A small self-supervised audio encoder (BEST-RQ), trained from scratch: 147.5 epochs.
Rows from block 5 of a small self-supervised audio encoder (BEST-RQ), named by matrix and row number. Rows with one number within an expert belong to one neuron, the router's apart. Each number is 500 + 40 x the weight over its row's rms, rounded and kept within 0 to 999. All counts start at 0. Numbers have three digits each. After the name is the row's rms in percent of the matrix's.
Before each expert's rows are labels from the 100 clips, of 14848, where the router gives the expert most weight on average: "top examples" is what is common among them. Only what is clearly more common there than usual is listed. The data: read English sentences (LibriTTS-R).
# router: router (model.blocks.5.mlp.router.weight, 16x192, trained with AdamW), inputs 96-191
# up: expert up (model.blocks.5.mlp.up, 16x384x192), inputs 96-191
# down: expert down (model.blocks.5.mlp.down, 16x192x384, transposed), outputs 96-191

# expert 3
top examples: voice: male
router.3 104:464468511497516477477487456474471452442464449499416473467544501465505531548447542457480525482536529534525495505483570544512513529426457451448516490541465534486506522464537559515453586502481516538469514487487454527443496531571499470482542536477510430457558534469511539531453542415500453498
up.0 101:491516459492512475536481495503496373462538505541409526526460471472514458497497449504484502548486466466555497477500416515518520453493472433545495517584467563545433577527537388428465545482512522528454437568516548503543477569487496514502503472550545515483449461493493521489434438432479483521
down.0 108:485523533581531505515475545630524545506513533468460483473512480491544463533521489517472535589461582459448459604533497482497468430524547529496452547559490553507505505508483485558447512443507466461559561537498531573492474522511536510470507500524486490502463506500476505503520514471532461543
up.1 101:505489544468466501467560566485516508413437536393488557473496466503495464443515456472505560474470476467489533466515510507515507518468420575501482513472430466495531470499437429465483510453540506469510455564480487570456473605457495425549478493479459495499442546462527442511515492512508495520
down.1 096:502549541486532546502507480441477539482545522475551453514577588476465429518473563497477476467521476497508443561355504519467524490477502482444449576474463499456549545478447447531523519470517506492477453485505442502509476532484529534539544495529483475563487451593498460518543488534447555516
up.2 097:468476490479508554520516485529536458490490488502468477559475493503489502477504432487506494567513549491535511520445556450575493485488482474529537464547382508467577563558470511549445490514467548426493515437531539501500494538462488491457528606515485433425554445531512523505469491438510414500
down.2 099:458489459497482495504433543522552518518486494473510536528452490506509525461557500500522510462456496522504544512455500521511484547540560473564512514513475476490507422498545557528472481577500489457563472517474460511452510499568413463492546435541553495470577540539584509485459524557475544576
up.3 099:500497544497521498566488539402483500599504479513507499435566518512472497459469422560573384532487492512479452491477555514471559494488478486489447513518529591483554528521470533514464461483571529468490469480473496548490563488535479503470478502374474532479492521476479463485406456494471518516
down.3 088:511493493448478476595534580504512564548495508542504497472493487519461427511520473518505466548433506489544514542525483516469457556553497455439430510441509464527450463498462576572573492468459444537550518486511511468527494495465444467489475561485501440451464478451516529419450552494489471456
up.4 100:471494522461540502467520520496495533508497540595427404542480442499519546449526453510497488480548492547515413502511512535487502481419505434430558490506510534472533490515529430544523563464455457498447454512501535544498500498475426452471417497500476479517455519460569491399537427525450471489
down.4 098:501510552414460514503580460496474447492482507535533455481545482446515537583451474429468564500579456543484512464514490473562462529459521477519495560522593494471465537541499599512557489469461511469483491516494519550464469509495415555534485516521547521453511524454442513446524472531518531516
up.5 109:484476515416519500500444536489507493526512486511571459519514490575492457567444484513550548486562457508507485465434495525480468413514464466554433469513508501525498461488435533389506462490524440554422469469452442547484478534522516489512542496523532476477502479475500566472506487435520451499
down.5 094:486483524459519514403486519552440510467488498466546484516417523432470470480530465492522575510495449571515453454536505497468554530506490581520441484541459549444521501509541544521491528457479520541537541483452497470549484476511483441526509495572502493494440491549449491434495519504520548492
up.6 102:541560491475548463423544503489489575479502541510524540576508475532521514486551504518460489522447464571504565502449519547500460516508463438485509552540497458510468508509462384510454532527458555517513519495542467497477520556439497440436523457534553521517558552560450512545525495478513484453
down.6 102:586468496515534520516505500492455445475495521430477452510515522537533423550508465520493513479554445528508593464518536562520514489461466440468511506486464447521514497497429492535474442370411514578500465497477516489525581527533498481503536512512473456535529494590563557612436491449504527508
up.7 108:482434460602539452499516489498440426496487479471514449536505504492451539466515518474415436543482537495471493490484447504444444511461517513510394499412453582452496407453482444497475504469524498495471483476527488453509436514513497490486499492430464500511497447452476488428506487553433505482
down.7 105:512515524471532501411479468490402499544522457486542445512505492500468474517461456543514481580582411472456501500482509522561482472415503465544471484514513425568534470552486459517450463475485490519481528512438657460485481446487505561551515478532505449477497495436468526454519481511490509533
up.8 098:508497564513503484487485457555493595487491505521528441506543428489559511458480520499517513487579489421475552481383464545529538554491566554562543477482493514526527546514530503473440513506577528446494556446508417516526451506515530499493438516467518475507526496499527467567503485500543491448
down.8 091:461421511503500542442552501499529437534571492529450514505418439473566508491514585528538510470512468498521500467514495438558531484560545523508365483443491539476461523453513438564511455529491496538510410462470522514470478546471456451524533497561485488553443534601526527437527447475430439535
up.9 103:516477487492559497555520525520513554546533562563491496558525497486594504480517446431517538487442485464595584473587410493481433481532463452516515465515399498497481494514498510491407525449542496463572505510482449493498512481537487511474478484461517503445498447490547541494447560462468459497
down.9 096:487461550538570405542453472495480452492481488556507466506525487491539532461446496608424559536455512491548494488493458597476523495504506508582522500461518489537469480506483495546538484503556552532549468546529516525465582519572427470509504487538503481521539455492509537555466502496541470495
up.10 094:472494467490533449532480402459518438551485523518556488502491528489539545440490464517560444462504492510481547520559470455473519566485467428447455479526533462447505478530535514517483515531546532431447534477529458470569474552457532510414510551525497479524475459507438519520472547437423517542
down.10 089:530477548491499412472404507544490507488500528500536563504479439441494552503449522490460522482483549529479563549528461508554510497500461536538517510554482470461492515445565507469448533504465475548605519527557514530523520572492518488538482522453563528556568557478473517449621520595556504512
up.11 093:512520478497421560489492548516489507492497537530466534460573525552501421511510517540506511533557443514553537466516478479460486447534530505513504499509486507487529448517490523493474493443499476523483574536489522575511529503523502520468551504488404467508535477497472530530520423493536379424
down.11 092:468451547462445477519510460482536499533467554528528476576464504515512538530485562466509510532519438457519450529522526485560494550516446530464423496567470530481439520450496494478548528501463569482441470471501490461498481593507500555450499512546518450531497453475461550446458471466466509500
up.12 094:498533514527511446556517494490430480452476553467479533468534456503474497535476542453489502483534495422539507528446441477574516582511551559496508452568560500523511481473542500535473431435505465471515484498443525486545528524452419498479493499536527440507550471524473532528397532490490492430
down.12 080:458413525530548462522593542514544529532543531430502483514572474492497470523508552598564511548562516522575518504475488457548502436461554577417519515478503516510520459482583567478486482468512507496493511449476586469477506488517459502501466517463484472497459454560490465506446518420496527454
up.13 098:506529468499542524395567513445514442517494566471477476475453465546476522496564477514544509512453480529517580515487494508525531537592550452489482553508490490546448540503507433552507580492542465536455421458480498541531480485473415571442523479568479483446456481520514466504480432578529413455
down.13 103:525502483521524556506447515542512517446444483474483565518491586526545448501517497504528418554500387525505477507463438462515535505443467402491499541503504488521582576543512412453532501443456566500501566477513512481525419547493567557517422472524497464542489528540534553532525567451530507488
up.14 106:524518508502470481524517521531493498520458492517440486470544436476497429511524547499514523450522521472506427503528544523497501540474542521518511453492467532489590500478566441492467520491508463424548437550566550494452514511513486501474498449491505432503525493519433394433522490534471494554
down.14 102:514404424512456490476519458458463454541487492472510573505474471479496520514470494501572524483498470468568546440482526492525588525502498525458479557559487481513519490481450461525565505491531554546477457505485493525520577565529445425426520522425515563497532569478406507458437528523545511525
up.15 104:546516475516519470466493470505475490577486494487486444491462498447535403437519545499517492525462440464512414489533476470508539526484567504472457491539512525522560509522442491486501433547519488506507567421546468494459393467465482398490618486484469481521500570545540416451523548467500524527
down.15 111:478528439491494476572481457583478450367424500506501453511429512489436503536504489514506458540575556553521517451532532496418528553511478510503489454486536540481524513556503479487490451481525557418494521476560466521469494524554465457461459486497472528537435480526532543499524475440587453472

# expert 7
top examples: voice: female
router.7 088:459438514487548478589524452518447538554486470504540522514527435484480565502502489438412529426433525556479522478538455430435508471509458426534524489574496540582524520498445525488568464444450529489520459503453477549537532444437519531438494428475494501507475548469454516498492474454451544519
up.0 097:496510521499497445525528508488429538528532425544484543478560564520482466518472526456444468441473475478525499534508414509491486518470495538525534509548461483372523491434504484472487584574496499513535539485437498493546588466477494504534521523505441494489499472436504512575556484479493451519
down.0 090:505516488550520485474517515472569506507470482517519549546495538531606627488606560549553501552475482455542575530451493459517456480473535436495518522475457537424483534503466541550525549444455473494491514574476503505477492519438518544490530474482502536444564460490504515466481504560512480531
up.1 099:581603481463618521511452480420491535418493503522443486537568465517482488516430529468472496462538411519457497485523540538454513489499437520497483559479440499483472489479535437563481541466565476469495451597484440532464485495452567525455500480542484551493525497543496454503483492574501457455
down.1 104:455571522500570548486456521495418559525491472453461553497521519557485539523462510502421447538476610503507496494515519560572567449515524556493488493517533563443569488497517499457457590474498485507493530488577590509478473502469509573503523533580573489496517469431471563430484459435530501544
up.2 110:483500450498595515560542597455447521508432508510472523562473480568545459481521553454481520495529475523556514509465517475506530477425424533472522480516511469450450496489534522531481572480492520491483509448487490506518505476460527472531540463505469482553488500507460405472543488532488457503
down.2 102:455510504476496451499491475462571587488536533463521559542560471518422517547511546537572509512494511516516501534524508525496496489564503534604536516513444428472529421519615510491522423446498420498463528482519526515485477542459524431578508546541490485506537485509571463412527538507489543487
up.3 100:449464435493493513466505493602575536514530489461528527517482477552475521497479502504511615503509558517423547467508495438497500530458495501431417511508541564470522526531506565505517490476503504510539516468514489452476486599531517556504531513498490423536587537483458482488515505478440502457
down.3 100:501440488476469531564549498508474494419449554572557506545408535561548473499532497480482450500510544502549480510493520390504499479473447520475487494484433503511472573473513522502556531480466474502457462429492476427472542524508530511500478533525498575520511499528468532501543521512452483544
up.4 095:440465493434486498453499502541477563462454421469526558553603451383450507499501426482504495467599474464506546469535437502492446557568507514472540502487518524558504512477531496548572506555498457412493440470501466499470525459395497527459541510519480515469443492428535477529461496476546488467
down.4 095:539470471477474492562501460480495529475475458498476496511491525542555427491453491491476464433488541457441472536495420499485507561439417518478559543422439467515447552484460511514453477536482530477508480521456468525503524492439509473444476504524480521558475450520559504574516446525513416448
up.5 103:509532536415498538465465505442505492499525507509470483597512483469429568494433530477576532478425514519605399455496515505559488458468516505512411453389547477493508495480461518533519507552467497468528475481466480514546452481513444490490503467424477493448489515500480522465406510510541425543
down.5 099:511505540504472546505550546485518460515505462503567560511489492486480448479507505480390493482464521595569492532553467494484486513497440508461478523477557444513508505475492538510500559508469423573530510449490528555517549495550517494525511527528562445691539464477473522479499490528435493506
up.6 098:467483485498488522490474525471515542524451492455481447447475483497523594467420458424431465527481422446510507452515505425436553514462520462441499470545531525460462578408509521487565479454561541489492502483504487504459497477486601468488520532491507514500443565457483410597533467476463491535
down.6 087:460479452535496493561469484516470499468497511432552439559476474541424509483521493490443532479438551529504475503471539446470437475546521547525518532475474464446514598548479482571506510488474497479520458538460545571519440445508495482512478452551507490463517509554537629577483536475481464455
up.7 094:563488475486500580564434488583493503480569450480476496544498485565520573504510479521445512554514442532453517525486517488512456516489473448511525493516510535464500482527459498518536531482502462545508422489505525544485512500460434420491544505486547532465412463559582529469515553457457431491
down.7 099:492533520453394524517476508489443518535568514533525477497435526511489472540457522565494477485444495477418509521526514552500488500468447525551528493467438558555521542492507537487535469492455513442542474569537480483463566554496445502513477503499503444518468461431521484520511490501557469507
up.8 094:551525555581497510470499452465461472472466455506562525526505457488509428474509470525522447509472535477487472586491511506523525538516499476510544489551500533515529481529499466517541509513495516516508533558469435417481567472501423488454475391466477580602501539524495496629472512485429471479
down.8 101:499505491511542504468522490447426503495479490493492534474449573508484516437539554451497544548501464539552443493535463441480464482480479449477514445519540461501482490567435500432433398510467537507510546487533491484498418524545528543446510547476482559462479475490495482513577473534467529467
up.9 101:503495505477513522428530535547484473451459427501502526441515436536520538474560496514539482548458496504549541472455458460430492573490428516494488454486506487445494516486477522532547541539498461511498530499461534501483473449474464510496503521550493488390472490500539435500416469538420508423
down.9 104:426527419492480561477495467514541517506467568517463530498537556512430511508468495498580543538473465516491511503554504512562493528504498503454489512529530505482508486454542492539508549474519522539448485542398522576452513484438486501598538507512462490488481488481450534434559486492490486492
up.10 101:486445425478443535509505533523549428533451532462525493532538504523503474535444421486595485471485478499544515537523486471486516504450472481580454511529543469551500487606536529488498483474454444488467500479500501526459483549479495559434521533510477391489561515451495512443487413489471448493
down.10 095:496465468460531494435515495501466509545510605554575505500515484466549442517498544385479497545488480491557500479463504443522557560463582459515475472540517458498507432496511481536549477595550520501494512453490499472445465534494498465460472595497479516500477558471509518503526482513557488474
up.11 094:505515472457505478492500470491472482552506481525506508515502563492498466551469498536455535510516514545487504536453490453520394529479409523570476466537463565516460554515515568528402409538487502519468551502486489466489482566529563528465433430472509500424496490523586471493571573482467530448
down.11 091:543546535476526592494479469523532531517481407540502460392470491504520470482595531444496457514533494489484566483471468474522464420448587555570474490527522509462518467446439581500458504512433481425505521438421464518545539531495506464498495423464545449554530460478505490478516531482491518568
up.12 094:542490537489448442440485484348535424423471532468484540533476620528496472545563549493435557494481478510532493468482550528512502454444509569491499581512558487456494542526507434493550579474457518538453489467488532519501489504489496501470462547512476516498487526538539458472482474510500504511
down.12 106:548479514462483542500386492541449475479519550458571472535467471492497542527573509499524454462467512497442494524499517569485479430512455522481473506476533508530470480522492462506464473459519488501500562494506478551478410632448468504517413382511492516511485520496501551509475441425570553473
up.13 096:512563437404518491502522530504484490498531530476528429551507510483489548459450451549490488497453476426536511483501445639494480463536498520465557513506534519535543472534577473507551548484508512460527489497542551483476474513417465500492502486462527470451571554554483456533484454569542489504
down.13 105:446530511477571473508608513413482498450463513497467564485525524550462509450490465561501513455394425511484463513507481460513398490482464509476479485570493510541494477479488502519454518498479485547529511491478556459500535467486493447513528459478517522517439557494554472527515450534465482511
up.14 105:506477480472499564518488498498514462543509469469451510487437464485435491476492501428440467507509462496571497382507526468492575490401489501549454571473488535531487487491518496491497522554417514552398502503490565474544574482546463539451513456496452469550486447537500561462452484540495544516
down.14 100:466508482510466516511577506583560536487495463452498520510508468494528471485501497485521481515484496533490526508524436548552470447546536533514519524450532464480444549453390464541558478477507521584511454476483457480534490582473487473549451518511546550523467506452487516555589570494437492431
up.15 111:523515501549491509435494461467494528499469496522534466513548469443553523406498425513425527507535522473444550428519568479486482489512504501541463523430425494553507523489515529484496597546507488508427542558418531498454504473552549504545533571462447412483469512521464506514499503554547468527
down.15 106:491513504551505490486399545508558474564482578481500538537595491436470498476549494510410518533532487588524471558516573437522555521518474473488535515481462495521549470485504480478458532449479491504450448543492518582501506510494554506528515450463463497532447502553489577496530470459498421487

# expert 4
top examples: voice: male
router.4 090:513554505483570473460490535474448546525531571431456505495519417474464518493576460474483510429498529468556452580527532507523562561462497451475477538450526429514530440558450391462483523473594510521532466495497500532543532425463530527539515488488499500591520464493463515547479512491491516550
up.0 098:539492497479531548511387500559577506521543487454512495501428515473573473506471471477447483481499444541425469533469496494430476490539468406542440479504444505463518530509491470476551514539481503482459403454496506485462532415515551527450507456468570411461525532503452550439514532524453500503
down.0 099:466455528399545475514523490447531476538557427493433451535537527468428524474487480535481568557535548501491453557506454519458466577456502505491517526487464456523487495524544468517486464402477465528514432440508578557530514440532502532489487414526496489602521509502552538487550488459488457488
up.1 101:495451446450562477515536522443498537451465487583545496560527446519440480521584495434473544529522555473475509483467441471511497478413487462546476483429514570412568536526505533562493528434525468518498523451514521501471511496487501522528496462486514488467454530424563533512517412573503524555
down.1 105:537499551493496494559526487558457523529469564492498534445494435494505489468481492421559507533426480444497457508497462421523414440488471475515467522466488497480562458480483421496483503525468547534533582499527483458562475577436534556524465481464486527536537489539572507531542438556430482473
up.2 099:513507553463556474513526519524496439437534466455609493509452548474532415533504534504488505484513497537443533453432490536543558510500530545557472535542492506477505526487439520533522518527591498550557490528541508576461550431496534483463403473517440477491515578530544472508490515507471454500
down.2 096:460497487474498492499477466483493516529458574565577473535524516496429499455512510506523488471469516469535519515488481508518422555522556551461472533538555513431519489547524455448523514527527500499430505492480508504505497514500442481559481491499504532521570479465469544496520533512522448558
up.3 099:506447520543543501517532496518456478542524512523449504466531515452444499500512536503477550434507545511551516570522448516447574530452492479492516484400514516498502520454566495550503523510484412428506507469535504438468526537550434416427504473421562487458544549493527493506507439482435439463
down.3 095:511425428520536484465535542523569552488521532458494541567562487488514505532444449529472456485476561457551547527543453512512566453460541545479511411519491495530514453487402534412595534474438506563496537499504481476483572492521513511426507538489508499494540522514505587476522472482557448486
up.4 102:543530457493522514563477544520546507514542515526500481543454499461458538493545519447492465544474500508433497593468503490537460458415475488431493471546519519501467476467495536492468573525423474486502474489494455573557465527449539501542506463501423509503535550551477543492541508476539441443
down.4 108:520487539503423519510406501439470500558481503406480518460499478512467501484538481572552516481574544476524485493564479505450458424527486462475428560443531523446463523573427530523499461494479573487570527495499441472466571522421460510533521529544500547473456519532493577472481521459518479467
up.5 096:509530483522581475519512481524471468492522462479498490456454496482467523476567500482440539524569414520499548499571483517457489479523497446524488444491492443496455540524459552519489473505519540484513567492471489538493495463466548471495505546536485527395525563485522403439471511530505570494
down.5 095:521589493470478473508445486557457465527453403465467548492502543527516487586493491517533455402510530480553531484474507483596477510463477541427472515522531516509516431514398504533496523528485480512498575493458483565589498477500449502461506509453505456504466488534465478450500529554504511417
up.6 110:441496522516484487545474474447436515442471466465448428491487517456549468496457499539532477507483440525450474535488515392492505483535461486509512484481485503476548516473558487505587611507491485536484480506617518544441415530516503498508485479499472515456500537558492501501490561526539506494
down.6 106:452439461557466486516528505509479450499476482528533538504540540539453542505478382489500547532388513548506482454517507465452443562460506510510449474499472484516533414570489464543447562452468485551476553573585484464488481508494480497468478511484507522480370488483434461454435511500509550494
up.7 100:510520525510487444511470491525427495490511547475412520388512528461498477489591511523478523517460529432528541548466585512489554515439535444488495562471490522495457534459479541538577447509502503554525518540519514534469513493504437568454510556485595464495442500578483503500452485447532446529
down.7 099:492493514484465483585548463494529517484452484499482446539454502522464562527417482475491466505469541438539455532504531460506532508413523579528473535500519501457510477537507529504472479480491530503541427520526493410456523511508539508458470438466493526466490480492504492587615472523563451580
up.8 109:524539489474554483553457547458467524470503416543524462410547547544486487500512512537496518530533549470537501522517441516504482494485499449496420454478497463487476531456450529482505531552431467427572468540546429548514514421471463524487461462463495380484509501534468533486482531463470463484
down.8 110:547565501510494516477591544500527511475559492500600469454468492472516531514465506549561516615518516464547560509479571538472478465552524484543513510508510476429442512465509508443469497529467446460505479614397443458467508515469478489517519427509573479446522485443508390459455502536480475462
up.9 094:529534546485486637526527520487501553504505452553519547529506519507490503489523456470521443527557482599510503461516479484504495481559537569456467475493601473467560551418500441557573471507412513467452489524545475485474486525544449592473518593499549565454549538415529584510503546499549446505
down.9 102:431518456422551474462546537523476507475513521525541511478483435478457584467480492501392424479480523485504529508537497538472507422520511508520455481569468505531490502504490464470545444458485486449499544425493524500545536487465488476496492514498432507463566538508527513499481534477459530538
up.10 106:479514474420499456512485494541520474501475470412521567491504437475492481502481496520546486497464452482472515465391525547554510431437477556519450518438500519490610488477489468520543503507421520467532376548515466510451507546516486528436503482484460409483487506477491509550523546476520511488
down.10 097:476510435444494548507522424527459554527461489500458458488487495502534394554640474506550497520427523476534517452454482520498431497523523455471495549460454464536541444567504479452584523554452422509504535420493452427480524459584524466515569483454474481473505457560553485534470483520519548512
up.11 093:483521561523487494525528491546510544537401398525429527519534455540480453492478520436568469499549479477464519489462478571389542482515542451592429582520520505508506453527465525535542470525527552449466517482493483579524453472531471416507449452548476497482417564496517424474516462516534555553
down.11 098:497471475486516424459523541467491425525532490513450470520450431543533518552504513485547560425495508445501450533490466486505459561589504573516486572497492545456499520599452509466512558490482540556520505484510445458504526504490469579518467433467517554507476473486517510497493545556373541433
up.12 093:448508429406547486505465494470449547485499546467506513555561445499470434518554510511508457488480455506547500468567520455550510501527451489470464489563474495499565500485561510534511379513500549467522431510539550543496497529510495428554437483474497490555462543454523475541506489456477449465
down.12 101:549470478490562507490419407489428454498449509489484484519496502516509446512518526467514443485512434490499486505463433510471391500464531448516487443513432414487491516496495556488506483577450539537467498471521407487502554519476457436476515576528514531504478522507485538473512473474484464547
up.13 092:458529488426560441470497488434551458463597517547539529537472484506559493493476498546576510544524435504564511597557475491531494506492480588491448527535482530507480556453486517469502491476462405570508562494497547535468521500403483419501461453519502513540465471503465465572539554469496501473
down.13 095:498453517480520587476481531556463517475529472472467464471503513502465564514499508498483428492559491518523569530509500532493494568513477509505465492497466441476456442429496505615523479569466531491464431472543585522490502481457501490532543560455414494490503505447492512506506516542481433483
up.14 101:570467575566500555482488457537407431417496464452381507494550484490517487415491510387528518529530516496497515428497488523499492555529460472486476488436458460443477501514552514507560551500487517522492415486440466541509495523443496491491529487534549537476399514509497451389465508528543441463
down.14 093:558518431503494489456473504566501475457495556438463394499534520538438540553501488479505499485506466529532634564570513557547526558462520509495511523442544471536540522505484508514489570555513564502464466451539530517558547567525459484489518456507515572552501512508483499550489506516431606479
up.15 100:464490525424506516516400512492454467469494536508541463475478517532455480462543526437522490502453454493527489563450452498491469507541535402448486510547596530435511502506508530492424472540432433603517522451530511497545483489480516537589495509539497499439477445491467532548500505460506454464
down.15 101:454504526467510498499476611492560508524474429479495478529513499497510421509445519489508484427513475513547517568577467535509500494466467476415467461471555483488482539498558543505520489468488557502531520638433529490544566498485546514468566502473519508540465483537476467492532442552542519497

# expert 15
top examples: voice: male
router.15 107:512529545515523577475537521499474542497546556521524492488403524457535502499505498498480432584529448523515587477561472506540536512519453529463521555483508488443563554439433452534464500558540510524497552449451422473541593489440529513486525540488577508448517484590547476500457485451537511511
up.0 096:543540431496479516580505482527450449426440541458557470489477516474458480540478513484478577494502459584445528469504504448440518552552483537527475571512471490500431531428473560458537434528479435471564468430498454503548486482532494548508440502446497475500510504476448546514402540494550507523
down.0 095:482561568491488514554394491482516535492467437485544531506495568484492508469400493421575440497465551486439536607535481518580511523514545465443507475550539544542417460444557486496461558496473527529516474517487473470499502508452404460524520493506474540479513497471515563506545473470518527536
up.1 099:575434435513469552496519443496500593471540443476588449488551473510462528540525533520469466486504518505533507530514558447474496506463502477521505477468536493481466531534572440562489494497512545537498499437515501492491511531436521496480470521539514447483476531462444480401544483472456545458
down.1 101:485539514555522551432505533467490475552488608599469502477417522493560581473476573508597507476538501523583514442545473582499500493512436462503496490512493395504504460570508474525460588505455523505510485503523519553463552511492439488526501474489469500511495519534416482503426543482481473519
up.2 100:540502511511457481422396490541544495465462515521524444562442451544498551550509471520553515529522507553510521512415530514493559587432492519473494482475551482555477478512491520483499496518534449521476517492449562468500551526537490454447537564455467500467497510416515487552450556472495484511
down.2 103:520513401486523577484463495391456496499476554463485529462555541446537480481492509472498544509477576529588528450522592477468513494592466449497499437495499502473418482458495509509498524514506595485481497464480480487507516497478491436517482522496392503502520533461478474476490449481560476453
up.3 104:492470466532445451486450478490477453480450542461453495500526591395508484440542442496463496498507585481405534480468507546531529587528534416519509478503509504501463479480523448563490475530487459475400551502500484518473492506529529565536538589489515520492507512507459534497509489462499475548
down.3 098:454510643503518500496433504500490544560476511453512490547511530510535478495509499491457434545544505470451478468454501566465524489515557467446526527488570484510483401442451539587510456503554441481555486501486512556445491462520497497521512529483505436493446563456560532498418486538503477494
up.4 104:489449526494479565512416497469449439522537448509552468522459434453495494541517489475504519568541462505508426511507455462530579476470487486491497448527519547415426564462537541475530527528513569589528456499464503530502505479456525516549534538476542480493544495448457519521496495557510522543
down.4 111:506455523539511526487533478491533492474523499513500522530547549465521449496545455480481546582504480465507534450563488513478477548480482505505522556549477474501488507495558483489529445512538460473537469472523547454527511543456515520475519478497439437537517581555525520463472464520507488399
up.5 094:524565419521470500441523488503467506417483526476465472491525427446474510458615508402539489484491558435472553501484530518460473462429454495519483480523510483507461534457528454566567612476523468573515489497566555503499510498427445475514461516506542555451486515519461434523446539547551573469
down.5 100:530549563555458477487527457493470583525508533519529464475591521534450541563501445530538535526460458418461519497512569508522467484527470461501506457561525522510523506560470417461467555508488469451530513505519512517547510482513489522532521525489487601519483483533581591469472506513499475424
up.6 098:542489474468476538434542482555572516474498493433486478519494455515475527453507457485482490625498484524458541556498483530477443499511426475494511497427548455491569542502550445489452530497461440517474511542521482437496506546548490546431511466447433557551485503562519500574482477513442514446
down.6 096:463535523492493503546531465526429515563550476507493498465446489548495550517474522497556478514517546543470519482460508481564499561544475576445508525466589513469536493447472519543441549485461499499471472467520546472545503484495605536460529429458598508519478491525458466512578517466505494494
up.7 092:551572514546550562447529449481479552423488511503510489529418504538462436478492535463544492470509517528501515433477528553494455513477470442555464501528529489582436488501514534547558491476498480499458485569485549467455462432548474523510448517561485529524416495510508547566511499530579498534
down.7 102:580486454551558451493481493492540523500560570573424484471514516473433514480498554561464455467431510504526442545478596463517439469568515507495489483494549477547573504472587485549520510555529523569476523504485489556449432463596513480500525576559449493406529478436512541516462519508467470537
up.8 106:567516498489560422534507410493489511440505499554506494525400497493502477569511492438550580489499490509509496458457460437548514485444473507510474512578536527486494589518452514435481512558497502507432434510488441515449515511448489498466532469484445458529494531548589449496492552546513456511
down.8 099:545546455580508436521505459519460516483488505437469511521508572535519541435483442554441464533535544480441539489514455438421487494418510423515469399493510486553565566543522506529490600529536432450487517534537523467447532526568457539525497597522529543500452405494487511549492490494458491526
up.9 101:575496457518432476442519509481503460516502508515466378527504463467590498534454466480486497416509509505539484531492498559409467490470508538531568525485428530505544511447473507443530518510508513508484484557484497513556509476385532457499562478482506561502473590505505531465615525485533438512
down.9 100:472502562453511508507505446503473452535500507498471517556517524451453550507465529505441473426470501571549491491460540463482445583397436534498566479516484470554491514493487460465482486460464490516444448493505466480611418502518533525545500450471500457534491517434447508473539525499507450462
up.10 094:423478493478437549481472496459477480523496509465503489517485524510497475532449444502363525545481488516510543500480540461565488462584540592450462502525575462486487489585510457537523535477471491495474437505509431515553555591484523435525496453475475484428456526510539528482476487495468543508
down.10 093:496517461501567464490544478462423463504436520508566489484507478463452551463570491526459546523532529473537499502549484549521477574536467504488603502491549539481476485502579410407459531517480466545589524489500536494546517523562519500482542536522466460560498486515467507464491465533472463509
up.11 103:523510411492507501551453474600493591449482479503456485514494524485513523508529470471552416460503526469469545446508502464564543532566498520533476514456491542470502356526550457535548466509475525478514503504487554479519493513447494513458533512509516507475524532508546376439497508487429465479
down.11 104:479483543472534476468494482473499408534556483484486454438540586533493499479413530490478520526472542484549495566460460477462413541557479566480525469510484482536462502548454510518580492529491538525524502505487520496525468500488499517467482432501535494511517554596501472515498483454480608505
up.12 110:497463494507487503495420380464584486531485476563508571457521465480495494393434450487462488508491480502478546514494498668519501502495547514529509475505390510538487468427501544515505524519457545533464573512482489531458514548470533472550407447530496465462564519441459527484514517559438489545
down.12 102:489556533457518440613482535484544428523529519492461572544577471495497503469540535485456559484492497500463570534476507540536475463571464478505510508484452507459531382523506526491499446540450473480502480509420508479579554488460486393491540469500494429506462448491495459481483413456519478562
up.13 091:500522550518430522418484492537586455416495451531530493530464436524482452479579448439556458486452480538439536483531491477494538487472632493492524507494466514535505479443513517484538479441564501547461477525536442474553458509503492459482443494452555536473452431395534533466572495424471506472
down.13 091:516412459483436474503533503474489512527428527497480520505484540502444479422492532503541450488545531566498503504572411401524534575511448568483575503479495503520562538535469500501386511480516529524525506413433441501489536492467488508561465546434413497503472523527559433515504529443539500525
up.14 110:539532541509416505497539501486437461505486514549559503489522466489514449531452571486515455463443517458524504512513534482580473505514420485453489492531450507546464453530440482508423469501555408501522503476481463563410527447474509497465486471567515572488475477475560461495449505496492461460
down.14 106:460526485507480461539470461496474472483550474482511497466530561503603518556556505520471428514557459502521545557519486541512455429520461553503492529495525453513553485483512477522515480469458543542460482501457446585579461457504526471502446467524576487564461472565605438477561453501411423484
up.15 103:444484474465483504471516571485527497463509398528478428537495483448439491506582531526484580452509493472469512470529490504532534476548476555520547580492560476508430483472480493463436543525517485483626500501416441515548535502509508480529541481509467477528448503523437514458450518564507476545
down.15 092:517498508524511527493612462530539486551491472507586529535505502482490430533539547444521519535564513492410491605461519439443476458496521542426464556571472517488452415496537498499550464529487488506497498487465556505478551528428499486480456460498506406477488538538480504502504527455508483554